A small image classifier, trained from scratch: width 192, muon at rate 0.028.
Rows from block 3 of a small image classifier, named by matrix and row number. Rows with one number within an expert belong to one neuron, the router's apart. Each number is 500 + 25 x the weight over its row's rms, rounded and kept within 0 to 999. All counts start at 0. Numbers have three digits each.
Before each expert's rows are labels from the 100 images, of 14976, where the router gives the expert most weight on average: "top examples" is what is common among them. Only what is clearly more common there than usual is listed. The data: capsule endoscopy frames (Kvasir-Capsule). In brackets: how many of the 100.
# router: router (model.blocks.3.mlp.router.weight, 16x192, trained with AdamW), inputs 0-191
# gate: expert gate (model.blocks.3.mlp.gate, 16x48x192), inputs 0-191
# up: expert up (model.blocks.3.mlp.up, 16x48x192), inputs 0-191
# down: expert down (model.blocks.3.mlp.down, 16x192x48, transposed), outputs 0-191

# expert 6
top examples: finding: reduced mucosal view (40)
router.6:528519522467500530528505513497481495461488480464510512494490493502465468502514471488531473506552513546488531531515531528460475480525522472514513537483498505542487501470540542497516475474458491494527475461498485475474532526508493491486565527494511456496537482490507500505514550522552524495461493461546496459494517490503475481533507526496475469500478494504534516506535513490514538478504531549518514508482535531534533524484501510525482423532507461475503479520465491471507537478482511529479535524537499518504458527504487513524472482483470493509463494495504493514487464527533468496
gate.0:500500802501500500500500500500500502503499498500500496499500506500500500500500483501500500499500505502505502501499500500503500500500504500500500538500495499500500499500501500500500506500500500498501500498500500500504500500500499500471500503500500498500500500500500413500500500500500522501500488500500500501496500500498499500501497500501497500506510500500516500500500499500500390500500500500500499500495500490500500500500500500500500500500500499500500500500500498499569501500500499502505503501500502498500497504500495500500493500499500498500501500497504500500500500520501500500
up.0:500500397500500500500500500500500498503500500497500586500500544500500500500500437500500500500503627504504501500499501500673500500500500500500500575500496514503500500500500500500500544500500500475500500500500500500501500501500500497467510499500500500500500500500500483500500500500500498500499485500512500503496500500501498500500500500500500500451491500500500500499500501500500571500507500500500501499499500491500500500500500500500500499506500508498500500500500500500504502500500500500496504500500500500501492510504322500500490500499500500500500500499500500500500500500500500500
down.0:548500506500500500500500500501500500444500511487500500500500500500500500506500546501500500500500447500500500500500500500295500500500500500500500532500505500500500500500500500500500562500498500484500500500500500500500500499427500500497497500500507500500500500500500523495500500500500502500500500500452500503493500500500500500500500500523500500486533500500500500499498500500500488500500500500500500499500500500500500500500500500500500514499500500500500500500500500600418500500500500501500500486500500339500500500500500500500500500500500500500500500500431500445500500513479500500
gate.1:500500491504500501500500500499500499500500500500500479499500502500500500501500497500500498500499494496493500500500500500516500498501500500500500502500504501500506500500500500500500506500503500631500499499498499500505500500501504500493507504500500500500500499501500498500499501500500516500500502500417498500502500499503500500500500500497500500505511501500491500500500500499498510500503500501500497500495500510500496501500500500500500502498500546500501499500500500500498494500500500499497203500499500504500505510496443500500500500500502499500499500502502500499500500510500500500
up.1:500500524495500500500500500501500500504500499500500588502500497500500500498499500500500500500500503506508500500500500499462500502499500500500500492500500500500495500500500500500500499500763502511500503504501501499501500501498495500501463496500500500500500501499501502500501499500500423500498501500512504500500499500498497500500499499501504500487485500499504500500500499500500416500501500500500507500507501497500501497500500500500500499503500493500500502500500500500500511500500500501501649501500501497500494489502545500499501500500500500500503500500497500504500500477500500500
down.1:501500490500500500500500500500500500484500491480485500500500500500500500549501665531500500500500520500500500500500500500538497500500500500500500518500498500500500500500500500500500616500496500375500500500500500500500500503510500438502542500500500500500501498500500501489500500500500559500514500500580500407527500501500500500500500500500500500500553500500500500502492500500500523500500500500500500501500500500500500484500500500500499498499500519500494500500500500604526501500500500448500500525500500507501500500500500500500500500500500500500500500500458500497500500605500500500
gate.2:500500494500500500500501499500498499500500500499502513501499489496500502497500496498499505500499511503507501499501500501702500497500500500500500520501492454501485500500500500500500523500503500493500500501500500500500500499493500499471497489500500500500500502500500495500500502500503498499500497501498500504508499502500499500500501500500500500501501500503544500499500504500500509498546501500500534488477501493500503500500501500505499500533500749500500499500500501501461492500500500500500504500500500500493486504500548502500525500499499501500499499498503500500500500499500500501
up.2:500500553500500500500500500499500498498500500498500713500500527503500500500500487481500500500499509499506503501500499500534500492500500500500500503500484417497498500498500500500500516502505501508499500500500500499504501500500500501404504498500500500500500500500500502500500503500502526496500492500479500500534500500499500500498501500500499500464521500501510500498500502514500510500532502500500527497294500488500501500500497500502501500526500518500500500500495501500473490500500500500500504498499500500486500496499498500500508500501500500500500500519526500501501500480500500500
down.2:601500501500500500500500500512500500483500515613500500500500500500501500470500502501500500500500553500500500500500500500474517500500500500500500487500579500500500500500500500500500497500510500452500500500500500500500500500501500505566499500500496500500500501500500493502500500500500499500500500500494500502464500500500500500500500500480500500502489500500500500500444500500500513500500500500500500500500499500500500491500500500500500501493500493500501500500500500555514500500500500503500500462500500239500500500500500500500500500500500500500500500500496500496500500485502500500
gate.3:503501463491500502500500500500500497497500500498500498501501501502500499500500358500500501500488504503485496500502500500504500500500498499500500453499588508500505500500500504499500495500499500549500500502501500498500500499500502501495508504500500500500499505499499516500499499503500492496500499499498500496502499500499499500500501494500500501677506499500500500503499500500500455500461500500500501501504500352500501498500500497501500503500500576502502500500500500499580500498500500500499383500500502504500488500502508500501541500507498500500506500500500500500500500496499499503
up.3:499499560500500497500499500500501502508500499500500506499499499500500500500500659502500500500509499495507505500498500500540500500501501500500500490503477482500493501500500499501500521500500501507500500499500500501503500500500500495509492497500500500500500495501500455500500501496501506501498501500509501517491500500499501500500505504500495499497572501500500500498501500495500765500520500500501495498502501480500501500500501501499500498501500498498498500500500501501420496503500500500501500500500500499503507496496461502499474500496502501500495500499498500500500500507500501498
down.3:470500586500500500500500500500500500486500488496500500500500500500500500499500284500500500500500506500500500500500500500503500500500500500500500485500496500500500500500500500500500587500497500477500500500500500500500500500505500500499498500500526500500500500500500513500500500500500500500500500500495500455488500500500500500500500500476500500407487500500500500500525500500500533500500500500500500500500500500500500494500500500500500501500500500500500500500500500502545500500500500498500500660500500611500500500500500500500500500500500500500500500500538500500500500522500500500
gate.4:500500501501500500500500500501500500496500500500500485500500508499500500500500503502500500500498501498498499500500499500500500500500500500500500726500435519500500500500500500500500433500501500426500501500500500500464500500500500500494500500500500501500500499500500508500500499500500500500500505500501503419502500501509500500500500500500500500477494500500499500500500498501500493500501500500500500499530500486500502500500500499499500500499500699502500500500501500499473509500497501500503472500500500500500475481500535500500516500499500500501499500500501500502500501521500500500
up.4:500500339499500500500500500500500501500500500500500495500500501501500498500500546499500499501502466500499500500500500500480500500500500500500500500500502497500500500500500500500500495500500500504500500500500500500497500501500500500498500500500500501500500500500500505500500500500501503500501499499501501500514500500500502500500500501500504500412496500500499500500500500500500529500500500500500500499508500507500499500500499500499501502500501296500500500500501500500508502501500500499501515500500499500500502473499431499500500500499500500500500500500506500499500501685500500500
down.4:362500525500500500500500500500500500504500510487500500500500500500500500537500481500500500500500530500500500500500500500449500500500500500500500486500449500500500500500500500500500494500496500511500500500500500500500500500575500500512499500500500500500500500500500503500500500500500501500500500500447500492493500500500500500500500500486500500625527500500500500500475500500500444500500500500500500500500500500500500542500500500500500500500500501500500500500500500502479500500500500500500500493500500744500500500500500500500500500500500500500500500500515500500500500472500500500

# expert 5
top examples: finding: ileocecal valve (52)
router.5:538538537491516469490505504552461480470508491518479507509487503450495484475483480510533533466497514533499420509502476513479470531488523484491484540539505509495522501520521501473468444478481482548492518509487496496514492440536518458473523503531516498494543514483488521524496448507478499553483476498504526462511521506551540545518499523494475483481470488496472515495451466498500514534489478516521516501526490534504524481507537492520469484499549510511518494502504511474450548493476509543475518499526526497494456505481502504466539533483524507478477473517499495487466533524513509548
gate.15:500500551501500501500500500500500500500500502499501796499499512501500501500500498500502499499498497500462500500495502500520500499500500500500500506500380443500499500499500500501500474497501500497501500499500500500501500501498499500499499500500500499500500500500501503500500500500500506500500500500502500503531500500499500499500498501500499501498506500501499500500501500503500507497504501500500499500487500508500498500500500500501500498501500514500500500500498500503507499500500500499503484501500498495500502492500507500500502500500498500501500500501500500501500500415500500497
up.15:500500491499500500500500500500500500500500500499500385500500496500500500500499498500500500500500499502494500500501500499508500500500499500500500479500499736500500500500500500500500490500500500501501500500500500500500500500500500500502505500499500500500500500500500501500500500500500506500500500500496500500494500500500500500500500500500500500494491500500501500500500500500500499500501500500500500500506500513500500500500500500500500500500500501501500500500500500501644500500500500500498669500500500499500502501500490500500500500500500500500500500504495500500500500482500500500
down.15:486500573500500500500500500499500500502500502492500500500500500500500500513500485500500500500500482500500500500500500500524500500500500500500500504500500500500500500500500500500500502500457500624500500500500500500500500500478500503390478500500500500500500500500500547500500500500500492500500500500516500462498500500500500500500500500507500500491541500500500500500436500500500672500501500500500500500500500500500500491500500500500500500495500499500500500500500500505632500500500500498500500524500500420500500500500500500500500500500500500500500500500508500500500500636500500500
gate.18:499501511500500500499500500499499498500499499500501499499499487498500501499501500500500500500502513500495499501500501499502499500501499501499501498501504501501502500500501500501501499500530499788502499499500500500499500501501499500494504500499500501501502500498502493501500501500500372500501500499400501493529499501500499501499502499500502501506503499499499499499500501501499498500512500500498502501500501501500500499501501500500499500501500500501500501500499501501499499501501501503499483500500499500499507499501587501499500498499500499500498499500492500500500500502501500499
up.18:499500500501500499499500499501500500500500501500500500500499499500500501500499500500501501500500500500504501500501499500501500500500500500500501500500440500499501501500499500500501500500500500501499500500500500500477500500501500499212511500499500500501500500499500504499501500500500452500500491499499501499501500500500499501500500500501500499499500500500500501500500499500500500500500499500500501500500499501500500500500500499500500500501499499499501500500501500500570499501500500499501501499501500500500499519501353500500500500501501500501500500500561500500500500500500500499
down.18:500500500500500500500500500500500500575500500500500500500500500500589500500500500500500500500500743500500500500500500500500500500500500500500500543500500500500500500500500500500500339500500500500500500500500500500500500500500500500500500500500474500500500500500500500500500500500500500500500500500500500500500500500500500500500500500500500500500500500500500500500500500500500497500500500500500500500500500500500500500500500500500500500500500500500500500500500500528626500500500500500500500494500500527500500500500500500500500500500500500500500500500490500501500500500539500500
gate.22:500500434501500500500500500500498500502500501500501464500500508504500500500499514500500500500503549502487500500500499500501501500500500500500500502499495497498500500500500500500500493500500500703497500504500497500509500500499502500524493500500500500501498501500500491499500500502500450500500495501490499500549500500490501499500502500500503500483496500502507500500499500486500516500498500502500504500498500504500499499500500500502501500504505718500500500500500500500413477500501500499490481501500500501500505419500497499500520499500498500500501500499492500499501498505500500500
up.22:500500506498500502498500500500500499493502501501500504498498487500500500500500517500502499500497495498507500500498505503532500500500500499500500483500499523503500500499500500500500504500499500488500500500500500500463500500499500500502501500500500500500500500501501496500499501500501502500500498497571500503537501500502498500500499500499492500583377501499500500500500500500501504500502500500500496497494500276500500501500500500500500497503498649500500500500500500491400507500500500499503492500500500498499491461495485501499509500500497500500498500498545500495500500470501499500
down.22:493500474500500500500500500500500500517500500514500500500500500500500500503500481500500500500500600500500500500500500500508500500500500500500500487500505500500500500500500500500500460500499500512500500500500500500500500500589500500508477500500448500500501500500500467500500500500500581500500500500534500544419500500500500500500500500594500500494508500500500500500499500500500557500499500500500500501500500500500500533500500500500500500494500500500497500500500500493694500500500500495500500414500500639500500500500500500500500500500500500500500500500506500510500500511497500500
gate.24:500500546500499499500500502495502501460500499500501480500500500498500500500500592500500500501497502499664498500500500500503500500500500500498500650500464506500500500502494499500500360497503500488500497506502497502494500500500500499492504500500500500500499497500500505501500500500496529500505485503482500500496501500511500500501499502500500500542367501500505500503499500502500514500397500500500501500500497536500499499500500500502501500484482531500501500500500503501517494500500501499500502500500497504503497495500501500506516496500504500500500500500470500500500502518500500500
up.24:500500507506500500498500500500500500486500502497500499499500498500500500500500503501500500499501494493684500500499503500501500500500499500500500527499483442500500500500498500500500488497499499500499500500500500500491500500500500500564507501500500500500501500500501443500498500500500552500500562500725500510514500500500498500500503500500498500496386500500500500500500500501500486501510500500500500500501494500500500500500500500500500498500499505501501500500500500500523511500500501501499524500500500501500525502501500500500498500500501499501500500499506500500500500527500500500
down.24:476500506500500500500500500500500500501500479508500500500500500500500500504500478501500500500500503500500500500500500500540509500500500500500500442500498500500500500500500500500500556500498500489500500500500500500500500500457500505525688500500509500500502500500500484499500500500500500500500500500558500477494500500500500500500500500506500500477507500500500500500564500500500694500516500500500500500500501500500500533500500500500500495497500498500503500500500500509450500500500500501500500569500500508500500500500500500500500500500500500500500500500391500513500500433517500500
gate.25:500500380503500498500500500500500500481501500506500504498499545498500500499500369500500500500502501500478500500500501507446500500500500500500500648500499524500499500500500500500500506500496500716500500496499500500509495507501500500521503499502500500500500500500500498500500500500497507500500479501502501502494500500500502501500500497500506500499500500500480500500500496500500462500496500499500497500491500558500500500500499500500500499500498509498500500500500500499486505500500500500521454500500500500498503515495512500500489503500503500500499500499515500497501500557500501500
up.25:502500490529500501501500500498501500486500500500500490499500502502500500500504493508500498500496509499504501500500501500553500500500500500500500500500483459500500500500499500500500479499500500558500499500500500500504500502500500501502494500500500500500498500500500507500501500500500455501497501500497500499471500500495499500502500500500503502473482500500499500500502498500499224500490501500500499500498500493500499500500500500499500499498500499500500500500500500499367501500500500499509492500500500500500501604500481500500497500500500500500501500505504500498500500521500500499
down.25:509500473500500500500500500496500500514500501497500500500500500500500500501500426499500500500500494500500500500500500500476503500500500500500500520500456500500500500500500500500500510500552500308500500500500500500500500500567500499424522500500481500500499500500500515501500500500500472500499500500516500483510500500500500500500500500654500500497502500500500500499519500500500508500500500500500500499500500500500500491500500500500500500501500500500500500500500500510498500500500500500500500565500500484500500500500500500500500500500500500500500500500480500476500500668499500500

# expert 8
top examples: finding: ileocecal valve (54); finding: reduced mucosal view (30)
router.8:517530518456493503479492517500471451507469521429490514526485520484515529501510448520557472531490504524470508513516530490538493455507521487519527502492488458564499515457501537472508535492493504528498476505508467501492505525515485457535502501485504512500519497545492555472476528473517508482482523474494495483514529518522497495527456484470523474507455486462430513468499527477469480499457471535509529492478518473508490512491500490511484462528523526485544496499502493534507496485474504510498476521503479447495493545546534516482548500474495518476468489524469477454500469485486461507
gate.1:499500511492499488500499499500497500501500500507500512500500485498500500500501492488501504500501496510513497500501498500485500503500499500499501502500506502500500500500500496500500498500497500544501500499500500506499500500504500497494501497500500499500498500500500492503500498500497605505500541500529500601510500502500500502506500502497498500504504500500500500499500499504500459500504500500500501500501500526500500499499506500501500510515500516501500500500500500500504489500499499492490202499500499499501500497491499500500504500499500500501498500503491500497498507503501500500
up.1:500500500500500504500500501500500500501500498487500498500500504500500501500502510511498498500491510498501505500500503501499497495500501500500499506500436502501500500499500502500500498500499500498500500495500500498494500500500499500507489500500500500500500499500500515500500505500503478495499441499408501380463499500500499496500499500503500498506498500499500501500502503498500591500499500500501505500509501508500501500500500500499500494500500531500500500500498500501491507500500501506518737501500500501500487510509502503499640499500499500499499500495507500500500493492500498498
down.1:498501355500500500500500500499500500539500540523500500500500500500500500481500503499500500500500512500500500500500500500544499500500500500500500552500475500500500501500500500500500433500501500492500500500500500500500500503448500500495498500500396500500501500500500518501500500500500505500501500500644500509504500500500500500500500500567500500512539500500500500500467500500500491500501500500500500500500500500500500514500500500500500500500500500500500500500500500605471501500500500524500500502500500432500500500500500500500500500500500500500500500500508500508500500340500500500
gate.2:500500500500500500500499500500500498501500501498500500501500497500500500501500499500500500500496404500521499500500501498223500499499500500500501620498574495501501502500500500500500525500500500503500500500500500500497500500500500499496495500500500500500501500501500504499497500500500513500500506500505500501508499500501498500500499499500499500500488500499498500500500500501500561499499498501500500500500500498500499500500500500500500501502500508500500500500500500501499500500499500498497501500500500500500497500502515500500499500500500499500500500501497500499500500591500500500
up.2:500500507500500500500500500500500500503500500499500530500501510500500502501500489500500500500499288500556500500500501500429500500500501500500500494500472620500500500500500500500500592500500500472500500499500500500502500508500500500638515499500500500500500500500498505500500500500498556500497502500504500497490500500501500500500498498500498499592504500500475500500500500502499494500536500500500500499497500524500500500500498500500500500500500442499500500500500500500561516498500500500499500500500500500501494500500502500500503500500500500499500500500514500500500500502500500500
down.2:489500428500500500500500500500500500505500502627500500500500500500500500500500520500500500500500520500500500500500500500511501500500500500500500499500561500500500499500500500500500454500496500492500500500500500500500500500511500507501472500500470500500500500500500532498500500500500498500500500500523500539466500500500500500500500500482500500490543500500500500500416500500500559500500500500500500500500500500500500500500500500500500500500500510500500500500500500497237500500500500499500500454500500495500500500500500500500500500500500500500500500500538500498500500509500500500
gate.4:501501498500500500499500499500500497513500503497500367501500679509500498500496423498500501500503642502494500500504496496521502498500492500500501503500498333502500501499500500500500492500500500496499500500499500499505500497500500501473488501500500501500500501501500508498500500500499489499500496500500500498555500499502498502499501502499504504497490500504504500499498510503500489499501500500500498500501500466500500502500497501502501500502502540499501499500499501500496497500500500497493480500500500503498495497515422495500499500501500500500499498500500500502502501472500500500
up.4:499499497500501499501502498500500502501501500502500573499499434501500501500500558500500499500499445496502500501502498500447500500500501500500501538501509556498499500500499500500500509500497500494501500499500500503500500502500500500514494498501500500500500500501498486500500499500500507500499499500500500501459500500501503500500500500500510498502505500503500500501500502500499536500514500500500495501506502540500499501500499500498500500489497499501498500500500500499479499498500501500205508498500499500501499499499500498500497501500504501500504500504501500498500500555499500501
down.4:486500500500500500500500500500500500496500502484500500500500500500504500502500413500500500500500535500500500500500500500518495500500500500500500483500470500500500500500500500500500736500526500555500500500500500500500500502496500498380511500500495500500500499500500449494500500500500502500500500500542500505500500500500500500500500500507500500536499500500500500501486500500500602500500500500500500500500502500500500505500500500500500499505500502500501500500500500596494500500500500499500500555500500544500500500500500500500500500500500500500500500500475500497500500564500500500
gate.5:501499492497500502500500501499500500501500500501499650500500500500500500500501283500500499499515498512499500499503500500513499500500500500500501501500514502499501500500503500500500486500495499497501499501500500501500498500500500499487483504500500500500500502500500482500501501500502471503502502500498499500503501500497500501504500500500504500712509500500502501502500499499500515500485501500500500501490504502500500502500500500500499499511500500500500500500500496501506500500500502499486533504500500501500504517499499500503505501500500499498500500500493500500500499512500500500
up.5:499500598501500499500500500500500500498500499500500318500500500500500500500503688500500500501491517493504500501495500500360500500500501500500496490500483496498500500501498500500500505500507500509496500499504502500497500502498502500496531493501500500500500497498500512500499498500500527495498499500502503500500499500501500500499502500500500500509500500500498500500500500501498494501510500499500500500511497498500503498500500500500500504485500502501500500500501502500615475500500500500508497497500500500500501456505497500499452500500500500500501500511505501500500500505500500500
down.5:479500551500500500500500500500500500600500480504500500500500500500500500498500422500500500500500453500500500500500500500657500500500500500500500532500500500500500500500500500500500556500480500512500500500500500500500500501398500497582387500500520500500500500500500489500500500500500507500499500500481500491479500500500500500500500500429500500479548500500500500500508500500500587500500500500500500500500500500500500493500500500500500501500500500500500500500500500595471500500500500519500500501500500509500500500500500500500500500500500500500500500500484500505500500392499500500
gate.6:500500504499501500500500500501499499504500500500500487500500504500500504499501514499500501500499403501595496498500501499510499501500500500500500498500509589499500500500499500500500545500501500475500501500500500500502500503499500500497499499500500500500500501499499505501501500500499495499499499500492500501494500500501498500500492499502496499501434501500500500500500502503500513500503500500500501500500499444500500499500500500501500501500500484500500500500499500500546506500500500500500401500500500498500500495500765501500500501500499500498500500500500500500500499489499500500
up.6:500500511490501501500500500500500498506500501497500500501500500499500500501502502499500500501500491501507497500499500497375500499500500500500500701498521500501503500500499500499500494500499499499500500501500499500499500500500500499499428501501500501501500501501500500499499499500500501498500508500504500531500500500501498500500498500499499500503267500500499501500499500500500512500500499502500500499503499492500498501500500500501501501501501497500501499500500500500509497500500500497499479500500500500500503502502545499500499500500500497499500500498498500498500500502500500500
down.6:502498477500500500500500500499500500509500503701500500500500500500500500500500500502500500500500515500500500500500500500512502500500500500500500502500575500500495500500500500500500465500535500502500500500500500500500500500547500500503439500500487500500500502500500463502500500500500512500518500500499500537402500500500500500500500500523500500535507500500500500500524500500500463500497500500500500500500500500500500512500500500500500499492500498500502500500500500480370500500500500497500500453500500583500500500500500500500500500500500500500500500500491500499500500644500500500

# expert 10
top examples: finding: reduced mucosal view (49)
router.10:488546518512490501521489500499491525472468485513495482521515531507500479530469488486531470531549495491455507536529499526484495468526525471530511447492496509522542517447525535495499504490470497516484475465516476471475521493503522507491555523505533476512511476480481472496508487522488460484517509474509506498543494514476476520507516551456488500511554513508529534490476463488532508502512485558515485503533534516540518472461499483536514477475541511477487491544497481451486522496520501483508517463528484546529471524503536484518426468489471483519455488486560484507478518523527490475
gate.0:500501632511500496500498501500498500497500500502503253500500494499500500502501494498501502499506503499461500502500500501497499501500501500500500519500500526500500499499500500501501544500495501504501499501501500500500500500505501498426511499500500500500500499498500490500501505500503498501500498501495500500497502499500500500500502500500504502497493500497500500500500500502499497500502500499500502500494499353499496500502502500500501500505497500501500501500499500498487495500500500500457500500500499498500502507504499501500416499500500500500500501504500500499500500503500499500
up.0:501499383488500500500500500500500497502500500499498522500500500500500501499500493500500500501496383503543500497500501497525500499500499500500500457500493485500500500500500500500499307500597500501501500500500501500503500503500500500622475504500500500500499503500500498500500500500500566500502501500500500514507500501502502500500497500500501500499510500500497500500500500499500499501493501500500499500492500585500499500500500501501499497503500533500500500500499500501550500500500500501523495504500501500500496497499507500501595501500501500499500500499504500500500499497500500500
down.0:479500578500500500500500500500500500499500514623500500500500500500499500499500517500500500500500512500500500500500500500382500500500500500500500506500552500500500500500500500500500542500455500470500500500500500500500500500460500500490423500500507500500500500500500498500500500500500490500495500500502500538494500500500500500500500500504500500441523500500500500500498500500500515500501500500500500500500500500500500462500500500500500500500500499500500500500500500505296500500500500576500500411500500475501500500500500500500500500500500500500500500500424500504500500499500500500
gate.2:500500492499500500501500500500500504487500500502500677499500492500501500500501623500500500500503335501470500502498500502479500500500504500500500311501469501500501500500500500500500498500500500499501499497500500501500500501500500499503522500500500498499500500500500484500500500500513508501500500500497499483503502500500498500502500499500495500504574500495500499500502499501500503499509500500500498502495499513500498501500500500500498500509498503501500500500500500500505494499500500500500514500500501499500495516500496500500495500500495500502501500504500500500500500494500500500
up.2:500499507497500500501500499499500501492500500502500452498500499500500500499501719501500500500501434500499500500500500500475500500500500500500500479501489500500500500500500500500500442500500500500503499500500501501500500502501500500512506500500500498500500500500500268500500500500510512501500498500502500457508500499500500500502501499500500500508552500499502499500501500500500506500524502500500503501478500502500500501500500500499499500506493483500500500500499500500495497499500500500499495500500501500500497508496498501500504500500501500500501500502519500500500499511500500500
down.2:483500501500500500500500500499500500457500496501500500500500500500501500453500609502500500500500508500500500500500500500689500500500500500500500544500606500500500500500500500500500521500514500386500500500500500500500500500534500500496492500500495500500500500500500548499500500500500496500501500500493500500500500500500500500500500500500500500447436500500500500500486500500500583500499500500500500500500500500500500498500500500500500501500500500500500500500500500402491500500500500493500500449500500531500500500500500500500500500500500500500500500500503500483500500601500500500
gate.5:500500525499500499500500500500500500498499500500500440500501504498500500497500205501500500500500507506503501499501500502565500501500498499498499500501508482501498500500501499500499504499504500576501500498501500500500500503499500498491502499500500500498501499498501503500501500497501528501496493500506500500510501500504496499501500500501503500533489500494503500500500500498500508496504500500499493500424502499498496498500504500500500496502498510500500500500497500501434500500500495499501500502500500500493500511500497501500502500500499500504501500505480500500500496564500500502
up.5:500498468501501503500500500500500500500501501499498532500499500500500500501500688500500499501501415493499499500500501499378500500500503501502501500497485504500500500501498501499500475500494500275499500500499500500496499499502500500512500501501500500500501501503500492500499500501494483500503500500494500498498498500501504500499500500499499500499517500503498500501500500502501486504492500501501509499570500510502502502499496500499500502495503497500500499500500500500505498500500504499495460498500500502504498499504507500500494500500502499499499500499517500500500503492499500496
down.5:489500497500500500500500500500500500536500487500500500500500500500500500562500508500500500500500511500500500500500500500620500500500500500500500487500501500500500500500500500500500507500498500527500500500500500500500500500478500500490621500500498500500477500500500496501500500500500437500500500500527500633489500500500500500500500500502500500728522500500500500500464500500500531500500500500500500500500499500500500496500500500500500500499500498500500500500500500519503500500500500551500500489500500487500500500500500500500500500500500500500500500500526500500500500546500500500
gate.7:500500499500500498500500501500500501491500500501500461500500495500499496500499500509500503500502504497501500500500499500553500500500500500500500500500613500500503500500500500500500500499499500501500500500503500500499500500502500499500507500500500500500500500499500473501500499504510494501501488500506500490504500501499500500500511500497501500511469500500500500500500500499497493502500501500500498500490500327500500500500502499499500499500500510500500500500502500500490493500500500500499479499500501507500550730483526500504500500502500500502500500499500501495500501614500503500
up.7:500500502500500500499502500500500500491500500505500456500499501500500499500498514510500500500502501500503499500500500500496500500500500500500500230500505500500500500500500500500500507499500500506499500502500500500500500500500500499502505500500500500500500502500500491500502499500505488500502487501500500496449500500500501502500509501498503501510495500500509500500500500495501529504501500500500500499520500358500500500500501500497492502498500592500500500500501500495475504501500500500503474499500500503499527592493518500500501500500499500502505500498500500497500500504500500501
down.7:503501635500500500500500500501500500481500475510500500500500500500499500509500548500500500500500491500500500500500500500463500500500500500500500507500521500500500499500500500500500603500504500529500500500500500500500500466619500500486558500500499500500500500500500506514500500500500467500500500500476500533499500504500500500500500500492500500401490500500500500487509500500500460500525500500500500501500496500500500436500500500500500501500500497500500500500500500451485500500500500361500500500500500518500500500500500500500500500500500500500500500500393500613500500504499500500
gate.8:495500276497500497500499500500500501504500499506500519501500491500500499497500491500499504501499404499499500499500499500548503501500501500495499493501478509500499498500500499500500483499506501500505500500502500500502500498495500501513496499501500500500498499500503495502500501500499514499500499502499500506477503500501500500500500499503484494497551502499499500500500499517499507504504498500500500499500500534500502501500500500504501499500500380498500500499500503500491515500500499502493629500500500500500503545467379500498500500499503501500500501500523501502500500464499500499
up.8:500500237495500497500500500500500500500500499503500506500500499498500496497500492500500502500500470500539499500500499500545500502500500500497498442501483640498500497500500499501500509500501500479503501500501500499500500499500502500521500499501500500500499499496502499503500500500500505500500484500500504505463502500503500500500500500501496499500503500498495500500500500502500500502501500500500500500500500513500503499500500499502500500501500468499500500500500501500511510500500498505504630500500500500500510514493461501500502500500501501500500500502502502501500500505500500500
down.8:497498522500500500500500500499500500611500523508500500500500500500500500464500405500500500500500556500500500500500500500520498500500500500500500513500575500500499500500500500500500486500499500591500500500500500500500500502591500501553505500500502500500500501500500452500500500500500510500500500500501500582487500500500500500500500500501500500543493500500500500501539500500500486500501500500500500500500504500500500476500500500500500512503500518500500500500500500717498500500500500449500500490500500457500500500500500500500500500500500500500500500500455500499500500489501500500